A small sound classifier, trained from scratch: depths [14].
Rows from block 10 of a small sound classifier, named by matrix and row number. Each number is 200 + 20 x the weight over its row's rms, rounded and kept within 0 to 999. All counts start at 0. After the name is the row's rms in percent of the matrix's.
After each channel's rows are labels from the 100 clips, of 14848, where the channel reaches its highest value: "loudest band" is the band of the loudest frequency at the time of the peak. Only what is clearly more common there than usual is listed. The data: short read English sentences (LibriTTS-R).
# conv: width-5 conv, dilation 3 (model.blocks.10.conv.weight, 192x192x5, each kernel summed), inputs 144-191

conv.5,090,184,181,196,172,199,206,199,201,178,184,195,207,213,166,161,191,202,187,187,197,205,169,205,205,195,166,194,194,194,168,183,203,207,189,182,196,204,181,179,177,173,205,177,180,172,191,187,214
loudest band: 250 to 500 Hz

conv.37,082,215,184,176,205,198,182,214,201,203,199,196,214,204,253,235,196,191,205,202,190,181,238,200,198,186,229,223,198,189,251,212,192,195,198,217,216,172,192,223,211,219,205,180,207,241,212,203,213
loudest band: 250 to 500 Hz

conv.103,128,189,208,215,173,191,217,198,192,173,171,181,198,213,179,171,178,210,172,197,184,214,173,197,204,191,167,189,199,184,177,206,188,197,172,203,209,189,208,191,192,181,214,210,173,181,183,205,207
loudest band: 250 to 500 Hz

conv.79,098,189,215,173,210,163,163,187,199,204,200,204,181,198,205,200,180,161,196,205,199,159,198,192,155,168,224,179,206,191,205,212,198,201,191,198,222,174,218,208,208,184,165,217,204,206,212,213,184
loudest band: 250 to 500 Hz

conv.78,110,198,211,165,205,173,162,198,199,199,188,212,194,225,202,215,174,172,189,207,199,174,204,195,176,153,214,191,193,184,204,214,201,202,180,206,211,179,209,195,197,189,164,212,202,190,209,202,200
loudest band: 250 to 500 Hz

conv.9,075,158,184,182,202,200,198,173,177,201,200,208,185,212,173,177,182,190,204,177,181,191,182,193,201,177,179,192,183,182,177,179,189,184,200,178,190,201,180,171,167,168,198,183,202,157,204,175,195
loudest band: 250 to 500 Hz

conv.10,087,221,210,189,159,202,179,228,211,154,182,214,228,222,175,184,192,184,193,200,205,188,185,207,194,204,178,225,198,190,183,206,208,205,185,191,215,208,211,192,185,220,174,205,159,185,173,203,234
loudest band: 250 to 500 Hz

conv.26,077,206,186,156,206,187,167,200,198,206,197,214,191,205,224,218,184,170,193,220,203,174,222,204,180,179,232,191,210,197,221,202,196,206,190,188,197,199,172,212,218,193,163,186,208,212,214,193,204
loudest band: 250 to 500 Hz

conv.98,066,216,195,194,181,189,186,205,214,190,203,188,211,211,243,205,189,211,197,207,188,210,229,195,190,156,204,211,216,173,225,214,187,196,192,235,200,203,193,228,226,213,190,190,188,244,189,208,210
loudest band: 250 to 500 Hz

conv.27,091,199,215,168,198,192,168,197,205,198,195,204,188,242,219,215,177,185,194,205,197,186,218,197,183,151,209,191,207,178,216,218,197,203,185,229,212,186,216,208,211,190,168,215,197,208,198,215,204
loudest band: 250 to 500 Hz

conv.29,128,196,199,176,207,169,162,196,183,205,190,208,196,219,197,206,178,174,189,206,184,174,196,181,170,151,217,188,196,187,199,202,181,183,186,197,204,177,189,193,197,189,164,205,205,189,211,193,196
loudest band: 250 to 500 Hz

conv.28,078,221,194,192,206,201,191,218,207,207,204,198,215,191,257,233,200,191,210,206,193,189,242,200,195,189,222,224,196,193,246,209,192,196,201,224,213,183,199,224,218,219,209,180,210,241,217,208,216
loudest band: 250 to 500 Hz

conv.8,104,198,210,158,202,178,162,201,200,204,188,211,200,230,209,216,171,173,190,206,197,173,208,196,173,158,217,193,197,180,210,218,198,200,181,207,211,187,211,200,202,191,165,212,201,195,210,202,205
loudest band: 250 to 500 Hz

conv.102,119,178,212,209,177,203,212,191,202,176,180,184,205,219,174,166,185,205,183,200,186,209,173,197,207,191,160,193,191,186,173,209,194,197,180,204,207,202,209,182,184,177,206,212,176,172,185,207,208
loudest band: 500 to 1000 Hz

conv.76,119,193,183,169,210,172,162,187,183,201,188,211,189,215,207,218,185,166,187,202,195,169,201,193,173,166,221,183,196,189,210,187,187,193,187,197,188,179,170,195,200,186,164,187,202,198,205,182,183
loudest band: 250 to 500 Hz

conv.83,109,204,214,166,204,183,166,204,207,202,194,209,200,223,204,213,177,172,187,209,200,180,209,195,171,158,210,198,193,184,206,216,196,201,184,214,214,198,213,196,198,200,160,213,202,194,205,207,211
loudest band: 250 to 500 Hz

conv.170,078,209,201,172,195,207,173,208,211,200,201,192,199,240,236,221,192,186,206,198,194,198,229,200,202,152,201,201,215,183,227,217,200,204,201,231,214,188,210,209,220,205,169,198,198,215,205,214,215
loudest band: 250 to 500 Hz

conv.51,126,197,212,165,215,166,172,204,196,208,198,206,184,210,201,209,176,169,197,201,197,175,204,190,163,145,219,195,201,189,202,206,199,197,189,196,214,182,206,196,198,197,168,208,210,189,217,207,208
loudest band: 250 to 500 Hz

conv.123,108,195,208,169,211,176,167,195,192,209,193,213,193,228,211,223,178,174,189,208,197,175,217,189,178,158,221,188,199,186,216,208,193,197,182,207,207,183,206,200,202,190,164,207,206,199,212,199,196
loudest band: 250 to 500 Hz

conv.30,090,216,187,189,214,191,191,215,210,211,204,193,208,182,245,225,200,194,209,206,195,188,239,199,187,192,225,220,204,201,242,204,197,195,203,213,212,180,191,236,224,220,215,171,215,243,217,210,213
loudest band: 250 to 500 Hz

conv.180,101,209,211,160,201,184,167,206,206,200,190,210,206,230,208,217,175,172,188,201,199,179,211,192,177,154,210,204,196,179,209,214,197,203,180,209,211,197,211,196,201,199,162,211,197,193,203,206,215
loudest band: 250 to 500 Hz

conv.188,132,194,209,176,215,168,165,205,182,211,198,203,184,209,192,204,180,170,198,200,180,174,198,175,170,147,205,194,196,189,195,205,182,178,192,199,210,179,206,193,192,193,167,210,214,185,216,204,212
loudest band: 250 to 500 Hz