Rows from block 2 of a small sound classifier, named by matrix and row number. Each number is 128 + 24 x the weight over its row's rms, rounded and kept within 0 to 255. All counts start at 0. Numbers have three digits each.
After each channel's rows are labels from the 100 clips, of 14848, where the channel reaches its highest value: "strongest on" is what is common among them. Only what is clearly more common there than usual is listed. The data: short read English sentences (LibriTTS-R).
# conv: width-5 conv, dilation 2 (model.blocks.2.conv.weight, 192x192x5, each kernel summed), inputs 0-191

conv.185:144106122126107149128119121092098145078145145110139140124106137128082106128140094131136087094106101143139119082123142130071104110139106138108146097102158094142120117092100110103090151103093145118094105117097147103103142131140098130113093097121083076108101117139097132145126121148106150115118103141072145144103123115139092100123104139125138094122119104098114095159139151109088088111094150122097100121120140119140145094125114088115093141142098142144156091118113130146094126144117062103149108113095141095090143132085126090117118109164115142146098138086145106114133146069097118111
strongest on: voice: male

conv.97:136098125135112154108127119098106145083135140097134146110090131147081110121133088131134091109091093151139119088126132124066107118133110136109134091090162095139115120093102116109092149107100147103092090110108142102102137127135100126122091107134071072107109107135099131137110116139103145105110113136085144135098107104134097102113092133131127093135104097106107098170134144108100083098109145139108103111129136102137136098144115090111103129135081134143159111115123135135100131145106056114141093114099135085099136126093129089119123109154127124136099141090134100098139139076096126109
strongest on: voice: male

conv.171:139113125128119146150132119102098138078148139107137122137109134121087101129142101127131066095123113136132130071135142132068114113144089137122152093105140082135118149087110125108070146117108135119105114124107146107114139123139100128115098100100083104116088125141095132150131123147123144115119104141081128147110128121137093105127132132124138070109128112093123079147135156125087096122095143103109083138118133130136146099127102073112101149147107145135142097125116101152085112127124077108152134117074139106089134135091117078115122114161114155143115131072149117123125143060083112124
strongest on: voice: male

conv.158:091148165131165144140160168140075150163120117144085128094133096135160138156132146154148094152127156120101159083144111114112151147117139127132096141157109107109099180157123153169114131133117075144114152150138121145118084154144146124173148138135136117138149145106162160065152142094109120147158130108160065093140145145109159129149091102152095123144123145163141138122120084152150152137155104130144138118154118142110081150139138114153138091092130098120140144119156080116146130119143117142082114164101088138154119089138128112106168128129141130106134155144109142134136122140121172156
strongest on: voice: female

conv.164:143081092164140108098150113114161107098146145119153140125091147141096129111159113112141132117081091181150125132138153140097108124140087145128127082134150109146163126093100130108137144119138164107142081084111137131138131150137148175143106084165107082113075087154116123145101103148121155106092125157140160150121090086158129091124080152148126116147093131135105090150146152097091085117162146155105123113111147124145148100126141113129107127151078121149136137126109166149094138137088078153152100144149133145134145120080124103126128123140155115158096124150139128109136149129117136124
strongest on: voice: male

conv.81:151137112125115089085114109125139057125126140130149099131130147131131157097121148131122186132134120086139133157105129110133124130114167118113147173133098194133143139133132118067178133124096160139117130137130120139094135130114126105127156126105123113142119133129158110157131124148062132137136096132134159138137135138136144133130106156096141197126122132123125175115120137130130136129135152147127185122126130123152157125136081209128122154140130129126065125101121158121126092143138133119151115130168151131134133148120091178119124117096118119140120098195132124118143126190201117135
strongest on: voice: female

conv.101:137073144108093120162139143105136092108159144121142116138082153138089129133146076087114115124135092159126095131129150130133131117144164154133154149106125132148133131151126129117107129139151144127110105098129158112110147098103103171096052106127072125115103093150149092161117158141160147128082131140116142152102127086153104144124165137093144118145109124115130140122144159122091071127114138135130128161114152119142158110104139109120121133150094150129090130117127137184120114121086127110160170090121132105094150151096133116106116108159128163150129062083157109123155140083108124102
strongest on: voice: male

conv.87:079149162129152149137164156159106123168125102140083119088135088147171141151142147136154104162113157130093149116136104134132159161124147131144079137140084118107139163161144145181114098146119114134144147149152127135134089151136137141148153165133153143139168143107150142074147146081129109139147146100150093094146127150099149151139114089144097118135140131153137120095122087148161155135141084138162135123159122136094083160152134108137167081096147106114133160137178109132162122097147138138084118149107076136152101109163127111128148147109156141104147141137113137124150115137114149143
strongest on: voice: female

conv.150:122114098163130176072139132116101126114112129084120132112079118122110101134111110177104109120076099132126135103129128097098107119121104123133110092079145103122077127122138112102110126114083101097073101121120134095085125116135119102152107120106075112097128124114108171113107130122095137100138101122131113105118092115128136140113088122166102104133118100155075090155121118105110128088140133094124086093118112100122122126140095106096134113111084098139156112095127121132134098118127098111130079150109123088146134096130097103093090128157107108124132145117100085098096128113110167133
strongest on: voice: male

conv.5:140070123114127114146116140085135124106150145088141122143095141120081133137150093097120116091112119156133095129094148143138100088142137131116128136088133128138154117146111095114109140107131146082131113108101147077116137102114093166116089090138094129083094084150151111150087150147166150082102118138092132152107092086148112122088165144118130109126100086115106124127135158096087093084112141136092129136087142090146151103105118103083091128144100136143122099139097120164117131113087135093153140117117121092099143141092126114128122118157113137145111099100148115086132141102104124115
strongest on: voice: male

conv.92:134090110169133101102147109098147120087134142119144143117084139123096124107151101118138134097088091169137132121142149124082095104132096137119118092126151123139145140089089126104136152113103152108139078090098133124120133158144133154147122078161097068103066099152118131135109101144097152110090110151124152142106088090150124098129081139139113124159089125134113094158142148096082087116157144138092121107099141124140141095114116117132094126142080118147151120115096159139089135137100067135144092142144124133120137107083103110107113117144147125148092144152139112103128144127123142115
strongest on: voice: male

conv.41:102139164122151143122159166146070138156126126153104109108125106095154119153130134144140087156126140111105153072146117109119157139116139123137107144155122112110082178157125150162111152129087058159108140136142117156100079163135135106165134144116126111136155137116164157078152142113087126162144117115159046106138151135116144123144079119146099119127107151171140134133121097153153145145149121115152118099149123144121095143116116121152141109105118094125137147103156058114144128126137119149093102160093109142168125079133110112096153127115146121120130150138120129146100124141126168140
strongest on: voice: female

conv.57:073181157137149153126153134141118132120116104112073132079134087146138143134134148150124138142141162132092155137140105129132140154127154139139093156121079154110165162131121126173140080143130123107135153152137129118124099119134109155130158150143136119144145169116132139061128116088108109105164113102118096096121109184105128109123091079166102151160137115098143143088124081164152154123123082140147138119168114133092067148179110150118144105092164092120143119134139126138132112109176130122081138125133097122105108105144117141126115120150119143105125141155110136113157117147146139156
strongest on: voice: female

conv.151:140098121124116140132116123081107141081145146095143137131108138129076116125143099129132091092102108149136108096111144136090095095143109135106141102096157095146131117110101102105093152097099153102107110119088150089108144123132103144115093087122093088100100106143111129144110131148115150101125109142073147144108108106141097106106117142128136091118118099099106098161139151095081090102098150129091109116103142105145143097125121089101087140146108140145151090120103130149099131136108078096149109113101133093090141138085127087121126106161113140147099133091148108104135146077093121112
strongest on: voice: male

conv.182:071168149141141141130140146142134129128109096114068112100118074134140127151127144143121130141136161122083154150137095135146133148118161121136089160114080153099172158151138123172127079135124127112149148156140116121121086108129098143130156151139138139137158162109151140070118144091109095114150117093126104098132101177098132137111119080164107136149131115118142131084112087160152165121140069146145137121155104119089067152161105135110153115084154097107142120144142122129150098099173146118088134125127093113129099106152115134137114131126126131097128136146101117112144101147141147161
strongest on: voice: female

conv.61:096121160107153098144096114087110117120139117099113115081094116106095196105131111117103154105127119087112122148103104151133097072128138143106116139089151156128124134125094096144146135108113126107150130128109122091115113123133107122134114112100099082085136121123144117110094112121078111099117105127126124123105101127124133103084071121144131152113083095113120178143139123111125119089128130112105194089090138102124114114102079163093100117125109135105086086142111128113115141133127119092117116127133111096122110146093152139150144095075097112119086123161125108083107126161154128141
strongest on: voice: male

conv.118:074160131129139140117120145147146115152116102120078117090132080160162134151139148129128141137131158136096145161103094141153133145122160127139078157123099150108201151171139116178138087129126157113154148139131125129136100119120120178129157151173153151143158143113147127072117137089118099118147137092138132099134092160094137148118123091158101140144127120123137132107116080151154155125135081181136136123152123114097075158164115141112154087094153099112132122147133141133169121094162153122086120127136079125139098117169113135144120137119128122104136136150111132111149107157137132149
strongest on: voice: female

conv.25:137095082173140110094150106103153116092131141110146142123081137129091128107146116132134131095077107170138131130142155121092096117136077129118113080120149110137138135085095131090130144117113152097124091102096131115126132145142132164152130078164097071110054103146121139135107097143107153101110117151129156138124082095152133083127080141146107109132102117137098079151135145096078105108160140133091115120114134120133139102123126104122099122138085109143147120107094164138086128131102080135142100148144121127122140106084099103109116119155147119147093138151135120102126138129116144131
strongest on: voice: male

conv.18:139109127139112157116127121108094139091135140125136142112100130152092102126129092132133079111097086144134136071131139120050120126136100135121139085111159084137102153083102131107085146119101129133083089108107146127098135122139104116128089103122074072131103124134083131135140118142091146135110112136111127135097127116134101102132089134130132088129105127115105087165133142119090085128115144119117085136138132124136135109162109085132108133133085132136154110114116117135093125139119044120141114113087138114104136125093122083113115111164115129138101136086136112132146143064092120117
strongest on: voice: male

conv.138:148098122139111162122135141123102140100146155126150130142105144111111096144145083136126066121100094122139133066147151130072127118143120140136151103113151071148118147111139142114073149121093130136103096120126154132116145130143119128122078123115070119132115110143104137152130148156116159144122121146115127148109132106143107140131134147130140066098114131122112082160143156127092088135121153107128078131133138132149150117148091063123127152150081150141150126127131104150111109128111078131157125122071139124120151134115110067125115134159127122149132124074155113141113153061072133121
strongest on: voice: male

conv.74:142097098172144110097140110095145118086134144109147137125087138122095121107146114133135131096078102164139138122144154128083090107136086132121122083119146106136143133083091129095126146108104155098129094102093133114124133153148135159151121080154097068105068101145122141138105100151106153098106116151126155143121081096144126085121084147153115108140099117134104084153136149093083099107161146139090118109099138121145143096115126101119094129143080120142149118110103161143084126132108073139146092147138130126123138112079106098112121124146150122149093143143136117102124139130112144132
strongest on: voice: male

conv.126:147101099176134089105165121127144134105135140137146136133104136135107102118150125111145100132106103182156147109177145129079119134132109139136134084152142090143158126090128157114108145125134161127144092106139133152155127167149154173145116113165119103123090105154093128155108117146123146129093156146137168145129111106154131128138106144147131089149107151149146055148137164115102084139176138152126088110110142145142159102126154072149136143139092122145152163131138157152110141155100073170162096146134139164140136105106124076127135148115174123148119130129136135137125144092081127129
strongest on: voice: male

conv.20:122117145124140123169171166109133132131124121130109116130119118145117110161120140107157058124155155183136125088140116092136128113119144125145130165130102121118113156159126129131057129146156106115118165152128139108140097127137118160139124102133123135105097132123168117141141165128204129114114160095115108119151154126138139148135183111123096069135142125122154117093110143127091128126126127115121107151118113138130135140088159057133123140102142104135128131110133102178144135127123150119138152127065108114100134095119133077093171141183145186115137112113121150126162120100072144147
strongest on: voice: female

conv.34:141094118133125144087113128103112148092140154118142150132099136140083098128138095127138071109120091148146137077136143134071099097138118141113136086117170070148128133103105134119079149083095154120093103117115153127124139135143129130128083111148091093111130106145100126143113123144113152120117142141106145143101115103137108108122108141140133071130099126126131086177142154106107082112127151142109092115112148121150150095143105071131112131142083144141159126119131126141102129153105069141149097120091137121118148129083124071129139121134141096144100135087141117121119151073074131126
strongest on: voice: male

conv.71:145090119116127127141112130075121139094151149086147132142105146117077122132150098118127100087122122152138104111096149143108092083144113139110138112094150107146146113120101094112098150101109143092119120115091151076116142119128099154118097087123100110086094102152128126152094138151139154089119117143085134151104101103147100113092137147127137096116115090111115106150142153089083096087099149122087118129093144095150147100106123090087086138151111144145138090137093119159107139127104103095150124119107130090100148143089133096127134111162109144151098120097154110094127148091096123118
strongest on: voice: male

conv.76:143112125134109158125127132119094137094149151132144136132114141127100094137143092133127064118114090139142136066134149128058128121146109142130151095124154076149111144097119139109076149113098126139091099114124154135111143120137113126120081114114076100138108122146089130145141139155098154141120113145108127148106143120146105122140117142125136073109120132119120084162140153134093085140118152108124079133132141139144149109143099073133117146147094146145146118119122103150099120135121061125152130110076143122109147131105113072117112122166115128148122125068151118140134153054079127117
strongest on: voice: male

conv.128:125078146111085147144142168119123101134144138135129114134089136122129111155137071079116092120118079145120101103133133113107145128133174139156144160109121128137106144147148134118088131136156112138104094098119143132091110109104111145101049103126066163130109090136128093148126167135132142149071115126143120141101139088136117167129183124101128100141115135134105151122127145117082068140133130112135123165131137122134138139137120094127124131132086130131104121108113107163132113121081123109141171098095126113120144123120118112103099120161114154137149078066143100125152133068102122105
strongest on: voice: male

conv.50:142081109133130137125119126085118142092137141091139143130087134132085123133142098128133104093085109160140107107107142139093097102138100137116126094091158101139144122109093098111105154102090154096123100107089146089122141136135110148128107089132088073096092091146124136138088125140110150094113109134100144140105082093139111093100095140134127099121098099123099093166135144083079101088117143130094115106106141093141137094125126092096095129136091131144157098133096137146101142133097078111142097129114128092120140131089131093137122126159118135145087137117138101091139141106100137117
strongest on: voice: male

conv.117:112172149150172145142143153144084137160134134134112158118145127149159145152153165162160109146145191137114160128121138144145140151155138156132115147138113122143119161165145135176118105141132088126131177169146152133136123138136142120160185154099159151140162162138157156093139143109131144128176149132142058123151126173133154152132125117169108114127150133140145107120151097151162183132145105113145145138153145136123089167138139113130151098118167123145146139144144075134165154119173150135104131153105103133142135123163136114139154142166139155136151159160135150129156145156118161173
strongest on: voice: female