Rows from block 11 of a small sound classifier, named by matrix and row number. Each number is 128 + 32 x the weight over its row's rms, rounded and kept within 0 to 255. All counts start at 0. Numbers have three digits each.
After each channel's rows are labels from the 100 clips, of 14848, where the channel reaches its highest value: "responds to" is what is common among them. Only what is clearly more common there than usual is listed. The data: short read English sentences (LibriTTS-R). In brackets: how many of the 100, against the usual share in percent.
# conv: pointwise conv (model.blocks.11.conv.weight, 192x192x1), inputs 0-95

conv.25:111109073150085103139154115108127151093136081102083090086091107097153101107160112123109093096126193091121168152106157115103113217106096114121121123194135109133120077103127102127092127132152231106175069099136127079111115074141073116130096124106072112092125070112100129129083079092079124124
responds to: voice: male (99 vs 46)

conv.95:119115114102108136148141082133152110166148151141087069085129159097092166118168099058067098065130113096156112104068136108110130113075120141098116149119055098138066126150162141146121097149098131101142088109088125111140066192089123108132097079130147168087113141133114079086191155105120076119
responds to: voice: male (97 vs 46)

conv.55:128141172154095131128115141118173163136143150133200095114166173132127122161121161143145161152142121146205107134148141136148130139100154144148078224126142116098133133143180155125125139255131104130100125130105140116123169129141136162125147128122125111136141125136168140145150108164081150140
responds to: voice: male (85 vs 46)

conv.141:133118095124104129148136081120146109161154129120075062076125169118094151110172096073074083067128108087155098102069126118122131112065119153101118154118077116129060114130161121143130090146096123098150084098104135132142047170102105096138090073135151168079120144135123086077173150109129080119
responds to: voice: male (97 vs 46)

conv.68:076040076130078161144130136146207154125135135087070095005082186117148109088129114121127113130104133105140077158119115054090127149034125139097129163088122102081115070158157063119077108150146133123107103131106143174108085096087088104161129133133126175100137126143148060119099124125130120115
responds to: voice: male (94 vs 46)

conv.70:136136137142151161153166114167122193175119083152137081096108095089226121123141123129120089137137163101114189198125184117135155176129133125126152108173129136162121106110117145129122146129214166109159090125159167118116133078170134114156106139177156117113156113119116148143074108111096122114
responds to: voice: male (98 vs 46)

conv.134:163160073145138139135150097129106117134081119120024141134081071109108134155102099100024116023113107087081085120020121145141118119133123135103121099102055101106072158148110101098155122088118128112104101124095125132107076169120141097120114107131140137095109158149140105118122155096129119131
responds to: voice: male (71 vs 46)

conv.41:165151192159188093130162166099086183122133144087174140127113083131150077139141173170202160205152168131083152166199128154158091169127116074132181099175158163130144150131113168121116129121147145147152125140178097089127182063160171144179164124169161090157181159123128151147163127158111140141
responds to: voice: female (100 vs 54)

conv.15:155146155180109120072129097113120138153089103110147100120113101083092080142079143111134081147081086095106103112150072141149113096129073144098063127102133065076129153135149120079126056145092096088071080077082118169090111133118143091065089071145154114089094168151136116117111159083139105132
responds to: voice: male (76 vs 46)

conv.7:088074149080086156152109131139115154080131121103087155149159137141152120091167107126124122117076139149168119132093119090084135128138158108141093136108132180108124093135095055143087200094160143147179138112100149161146142134141059123158150162113084142114128096114129135114033077135196131120
responds to: voice: female (100 vs 54)

conv.52:178160076146145102157163130140091154132054079104026154144071077131136132145167137119050140045116157111083136148066109152160097171137142151123144070165107145081112164072096071057146144113132150142142147153144092135057084121125112123141134112121134134124128122136147117148080114135135135132
responds to: voice: male (93 vs 46)

conv.161:102131162137105047033074107047085091123145139108103113127138089108100112120112133131129111138106074133116115100130091138122111060141081062149050100089134077086133126143116091143116042154127112106116119102074082126148165125134132123091109095122109027128098105087100170144106115125132128123
responds to: voice: female (99 vs 54)

conv.101:192180121145144079151169157109090160134069083115113170151079075142148125169151141141085159083133139131078133144097098171156087157162153151127155094158117170061122173044090113074158173119136159158136156154148036140072105114144126138144157143113122142148169121130166121134116127155153131137
responds to: voice: male (75 vs 46)

conv.78:127109111107115119157139097129151122163142141130088067069128154111099157114173080076083077074120101086153104118075128116118120117072121156097121159134089110130062113131152135138117106161092136092150096097097127119146054171081109106135102087138155175090110151136114071087185157099133084129
responds to: voice: male (97 vs 46)

conv.140:146139149113159080134151138107115143129146102095092080044071119117124147143181113117128113137155175075117161157129140147125073174088109102102175127192118144128126152051125149115137134124112171113214086124173079078126126144126117093166138137126128080128178101086120097126175104120103128115
responds to: voice: male (94 vs 46)

conv.13:100117122166125127152124146137157035110115126125113158148126152137048118130133137138139155128080053136149084046143056121140144048156165134137154132105129158050137130117094054107147150116059111151151148145153139127098138139136086156162145136056099132148136104146155147142081104147108137124
responds to: voice: female (99 vs 54)

conv.42:136120053182132191148210181162223112097073067141086170108095160166116137131135160162145164119119163151147137105136141119145177126095200141094157146148156170144168103146119096063145154120122168177145149179131190182074080105117077164140176163104117165164144098174189124168089090177134165129
responds to: voice: female (99 vs 54)

conv.176:141107067120096102132137073098144129180130116122061069066097136084125115113121093066089093081104119077135092135072123115115112127055102134108096139119058090100066125144142097137109083150122115071117071079082128123129078130085087089114081081131144163078100130112111088071136168101119077135
responds to: voice: male (95 vs 46)

conv.20:065079157090087103139091130096107098103167149078087193191140089133107097076135116131116130137087136154109120088120091079071120120203111104169099103136122144063117079126083048154069114116136129124126149108096108107146180090162098129163121134082078107128124094087110202112066073134128122118
responds to: voice: female (100 vs 54)

conv.16:075071119093056106103066105121134121112160138114016110096143144106136117080134112104072083078070123119146091134085118067068119123104092084142054125114098075086105076129132038153071080136131148081137093063067133100133132114115054111103094089105099126094079090102097121114053103105130100120
responds to: voice: male (80 vs 46)

conv.160:138125185145077119134120112108160167149138144131135091077142199105140131152121128098133121133110112095194088141113140126142119148083116122137084212112104101091092099149194153122098102247135096096115104103087121138115137131134128118146119096122117125112123122125148125122146123136073117118
responds to: voice: male (98 vs 46)

conv.18:126133067161142131136156172146171091117081098104074167138060139142089133145170145137127168120091110130124094089139071144144156094111143139083167133123133151085135149136136072042165148126072138170166150157147150165062084140072081156139164159095126169175153131162152098157102116170096164133
responds to: voice: female (94 vs 54)

conv.168:150117090140120141174179133174132099123125077076029160124080104143102151121186133112057149061139107098112182095057119115128116098134140155133123118139079157143104134146121096136138166138077142136150130141131136140123044164117090153142144105115119170124143119153134091128101139130142137143
responds to: voice: male (79 vs 46)

conv.143:165135047141126132150190128131099156114109085112055131114072105123127159145199120104040131048138181090119163132039154150140118161141130152114135099182101139135107133083110109091144144140123146133171135121145110113073046159111077111119142103132117160112131096121128088144081096125104124127
responds to: voice: male (97 vs 46)

conv.165:154127059133136151156166122165110145129110076123038133123053107128138158142178118111032127029137153102121176133038155136143135147147139145097136113170100157120116126080104104074138139135131150123155131132147130104068033166124095126138126105124114170127134100110123105125079106130112133120
responds to: voice: male (97 vs 46)

conv.19:098106080142136194140170149188168156117079079169087142089093151142183135091098136157152132123117143135141166158133172108110176148107185153104139139104146169186152105144132130057115161135173135160125153164132198171075098091128106142126155155148125175149153102144160134149099091146123161124
responds to: voice: male (94 vs 46)

conv.154:155141080113103138164147128154136115133127088109064074065081130131091141126153129097046125042119107096119146106042116134128124103078140184103118132133081159132084129116141106131118162143102124122128107117120138117121053155087092127137134109125124193103136126146126052108119137114124130131
responds to: voice: male (88 vs 46)

conv.59:087076134116072131109075100110131141150148114142050120098129163116145135094148116098046113059075140122160079142049132085071133138085112119124052145118077082092093088145142041161070123118151159093143094081058124106147149121115057116106105087128112149070076119121127101127063119106169099125
responds to: voice: male (97 vs 46)

conv.76:137118103108098125127126087107149123181150136141097069070119157094100161108170086071080091076118104095154110128067137110111108110070101128097106144113074087121058123141153120136122079158109120082147088085079122110137087178091107095109074078130148160089092149123110079069167150081123076124
responds to: voice: male (97 vs 46)

conv.89:154132097127150120134191122138131156128135098136102091104104133130130200134204139120096110089149174089141212140097144139149101142122131132082164134193109093156112129130155127153187115161101182130177112124140135097130050207085091131086107084140140118135105117134119094135121123128135130134
responds to: voice: male (98 vs 46)

conv.14:150115081124101117163137082114147130182135133121059074063114152108122136108132088077082098083105111077139091136061120115108112132062128152101107136111071116113070118137152096145118100154117116081132075100094122136129061155091095090125097090134145164091105121122121071077128168097131075128
responds to: voice: male (95 vs 46)

conv.28:063065127107114154168167128170151070144125098138094144149152170120073189110248111129140098120122113116158132073120125095106126110148142178111162175123123146161117128178141123141168120099096170133178112120117167197151148195105105113169134146124118223125117132146124133091136132133163116117
responds to: voice: male (82 vs 46)

conv.48:140143125127152125129174127149123096142150123138135083107140126130065216135208133114093111096153127108150189099102122129139134119112132145096155141172125105161114126121138121144186112168057166132170118111145127077148092212070096126111117107131130147134092101123112088136123113113134134130
responds to: voice: male (91 vs 46)

conv.144:152115071123103115138128073096148141183125129134051062075091147086117102114117119066087108085113120072140084140076125112119122116054106138103098128098067105105075118132145101108105078147118104087115066094070119135114080121096093089115088064137134151079105136122129075101123140085121088125
responds to: voice: male (96 vs 46)

conv.148:137148180143087124117131131090170159152148158118196082053146189125137108154102142140126136143131133125216090144143150129152112133067139135143070208120146117100130119126184164119076124241147089136111118143074121134122159128131149119140140126127120107117138124135157129148146123155084123122
responds to: voice: male (91 vs 46)

conv.145:141110139133108052132170139070112170071135116070137111100110095126173089102130131146167131172134169117124146166151127096112064178122109102134125116175142152102124092095118108136077152120152157125155117112148088060126146042135111144171137138102098091133158099110124143116132086136074121127
responds to: voice: male (93 vs 46)

conv.163:124107093112096118157116088127142119172146143129066081085110165115104145114165088057072105066116106089154108105056129106119118110082120143093099159106056119121057112135158116130116115145096124103134095102096119125124066162094103101122093072120147161083121149128124072078170150105127089133
responds to: voice: male (98 vs 46)

conv.96:125115124105100128142133081135158129155143140144125055074126156101097167113167103075090081089125107090145116134074126107117126115068104144071108151123080086135072111133155147132117084163103138081149079092100134106130084183064117087126082077133145159082105148120107072075188157081138088124
responds to: voice: male (97 vs 46)

conv.169:141114086133118126122158124144112127112151111101138114105135115137106156123217131143074133088163169130120229120095139114112153161106139096126114114205124106167133092139125103172138120151106215123198137127110150061148092169086087132095126105148123097119108106132130096145087086130115132131
responds to: voice: male (99 vs 46)

conv.80:083076112078065121133089127113138138154133089127044104090113145115150134101156108108062103077070151110157081132058132092089132138078132102110072128111110121069092073125128036147079160107161150105139100108063139127133144131112054098119128099122109152076091098113116103112058117106184114136
responds to: voice: male (94 vs 46)

conv.191:130106138111115137150137090133156128168144139147118055076118166101109169112180101082083087081133108094159110111085137119121121122075127147078104156129070082125073122129163132136134081154104137095159079108095138115122073188070115112141092068125140184092102148140127067096187156102130094126
responds to: voice: male (97 vs 46)

conv.152:106137141140155112147100135081099098116154155121067197183153100159098157130182124121083149078086114152124117107070051139134096110181169134145142102131109160058101131150090047168151179096119128135148151156140092141171142151154053139129145148062094120121130087077115124125070102128187109136
responds to: voice: female (100 vs 54)

conv.10:112111118130118113116149103118118147097150107092074062072084111085132120106187114114098088081127174076124200119103129106100111181099091083113121106203108079131093104103137079147117103137122210085179068099133129081150129119128069107124108106105091081094132090122103137118080070106116100132
responds to: voice: male (99 vs 46)

conv.151:133113124108100119143141078132158126161140138148121071075124160095108174117172089062086089078140112087156109115070134116115116120074115139082107159138079078127083125135158140133119074164106136092144088097099134112121075182064113092116091076144155170088103141133115068080175149099133078120
responds to: voice: male (98 vs 46)

conv.40:125122132115101137138143082121160115158143135154112062080129166095100178106181083081082082075127109097154107111084138112106116109081117152083118162126075094131080116145148150133129087159096140095149089093087129112137067184077108101125096089144154171091105140129115078085185162097123088133
responds to: voice: male (97 vs 46)

conv.139:101079144126065116100094100124165156129129126122092061044131165107134100097093126099112100122116129084176082139103141090099128132018087085119074171099097070088105076153175102119062080170142094087088082085059128133124132116104110107122092078134115116105086119138139085108131124110132111126
responds to: voice: male (95 vs 46)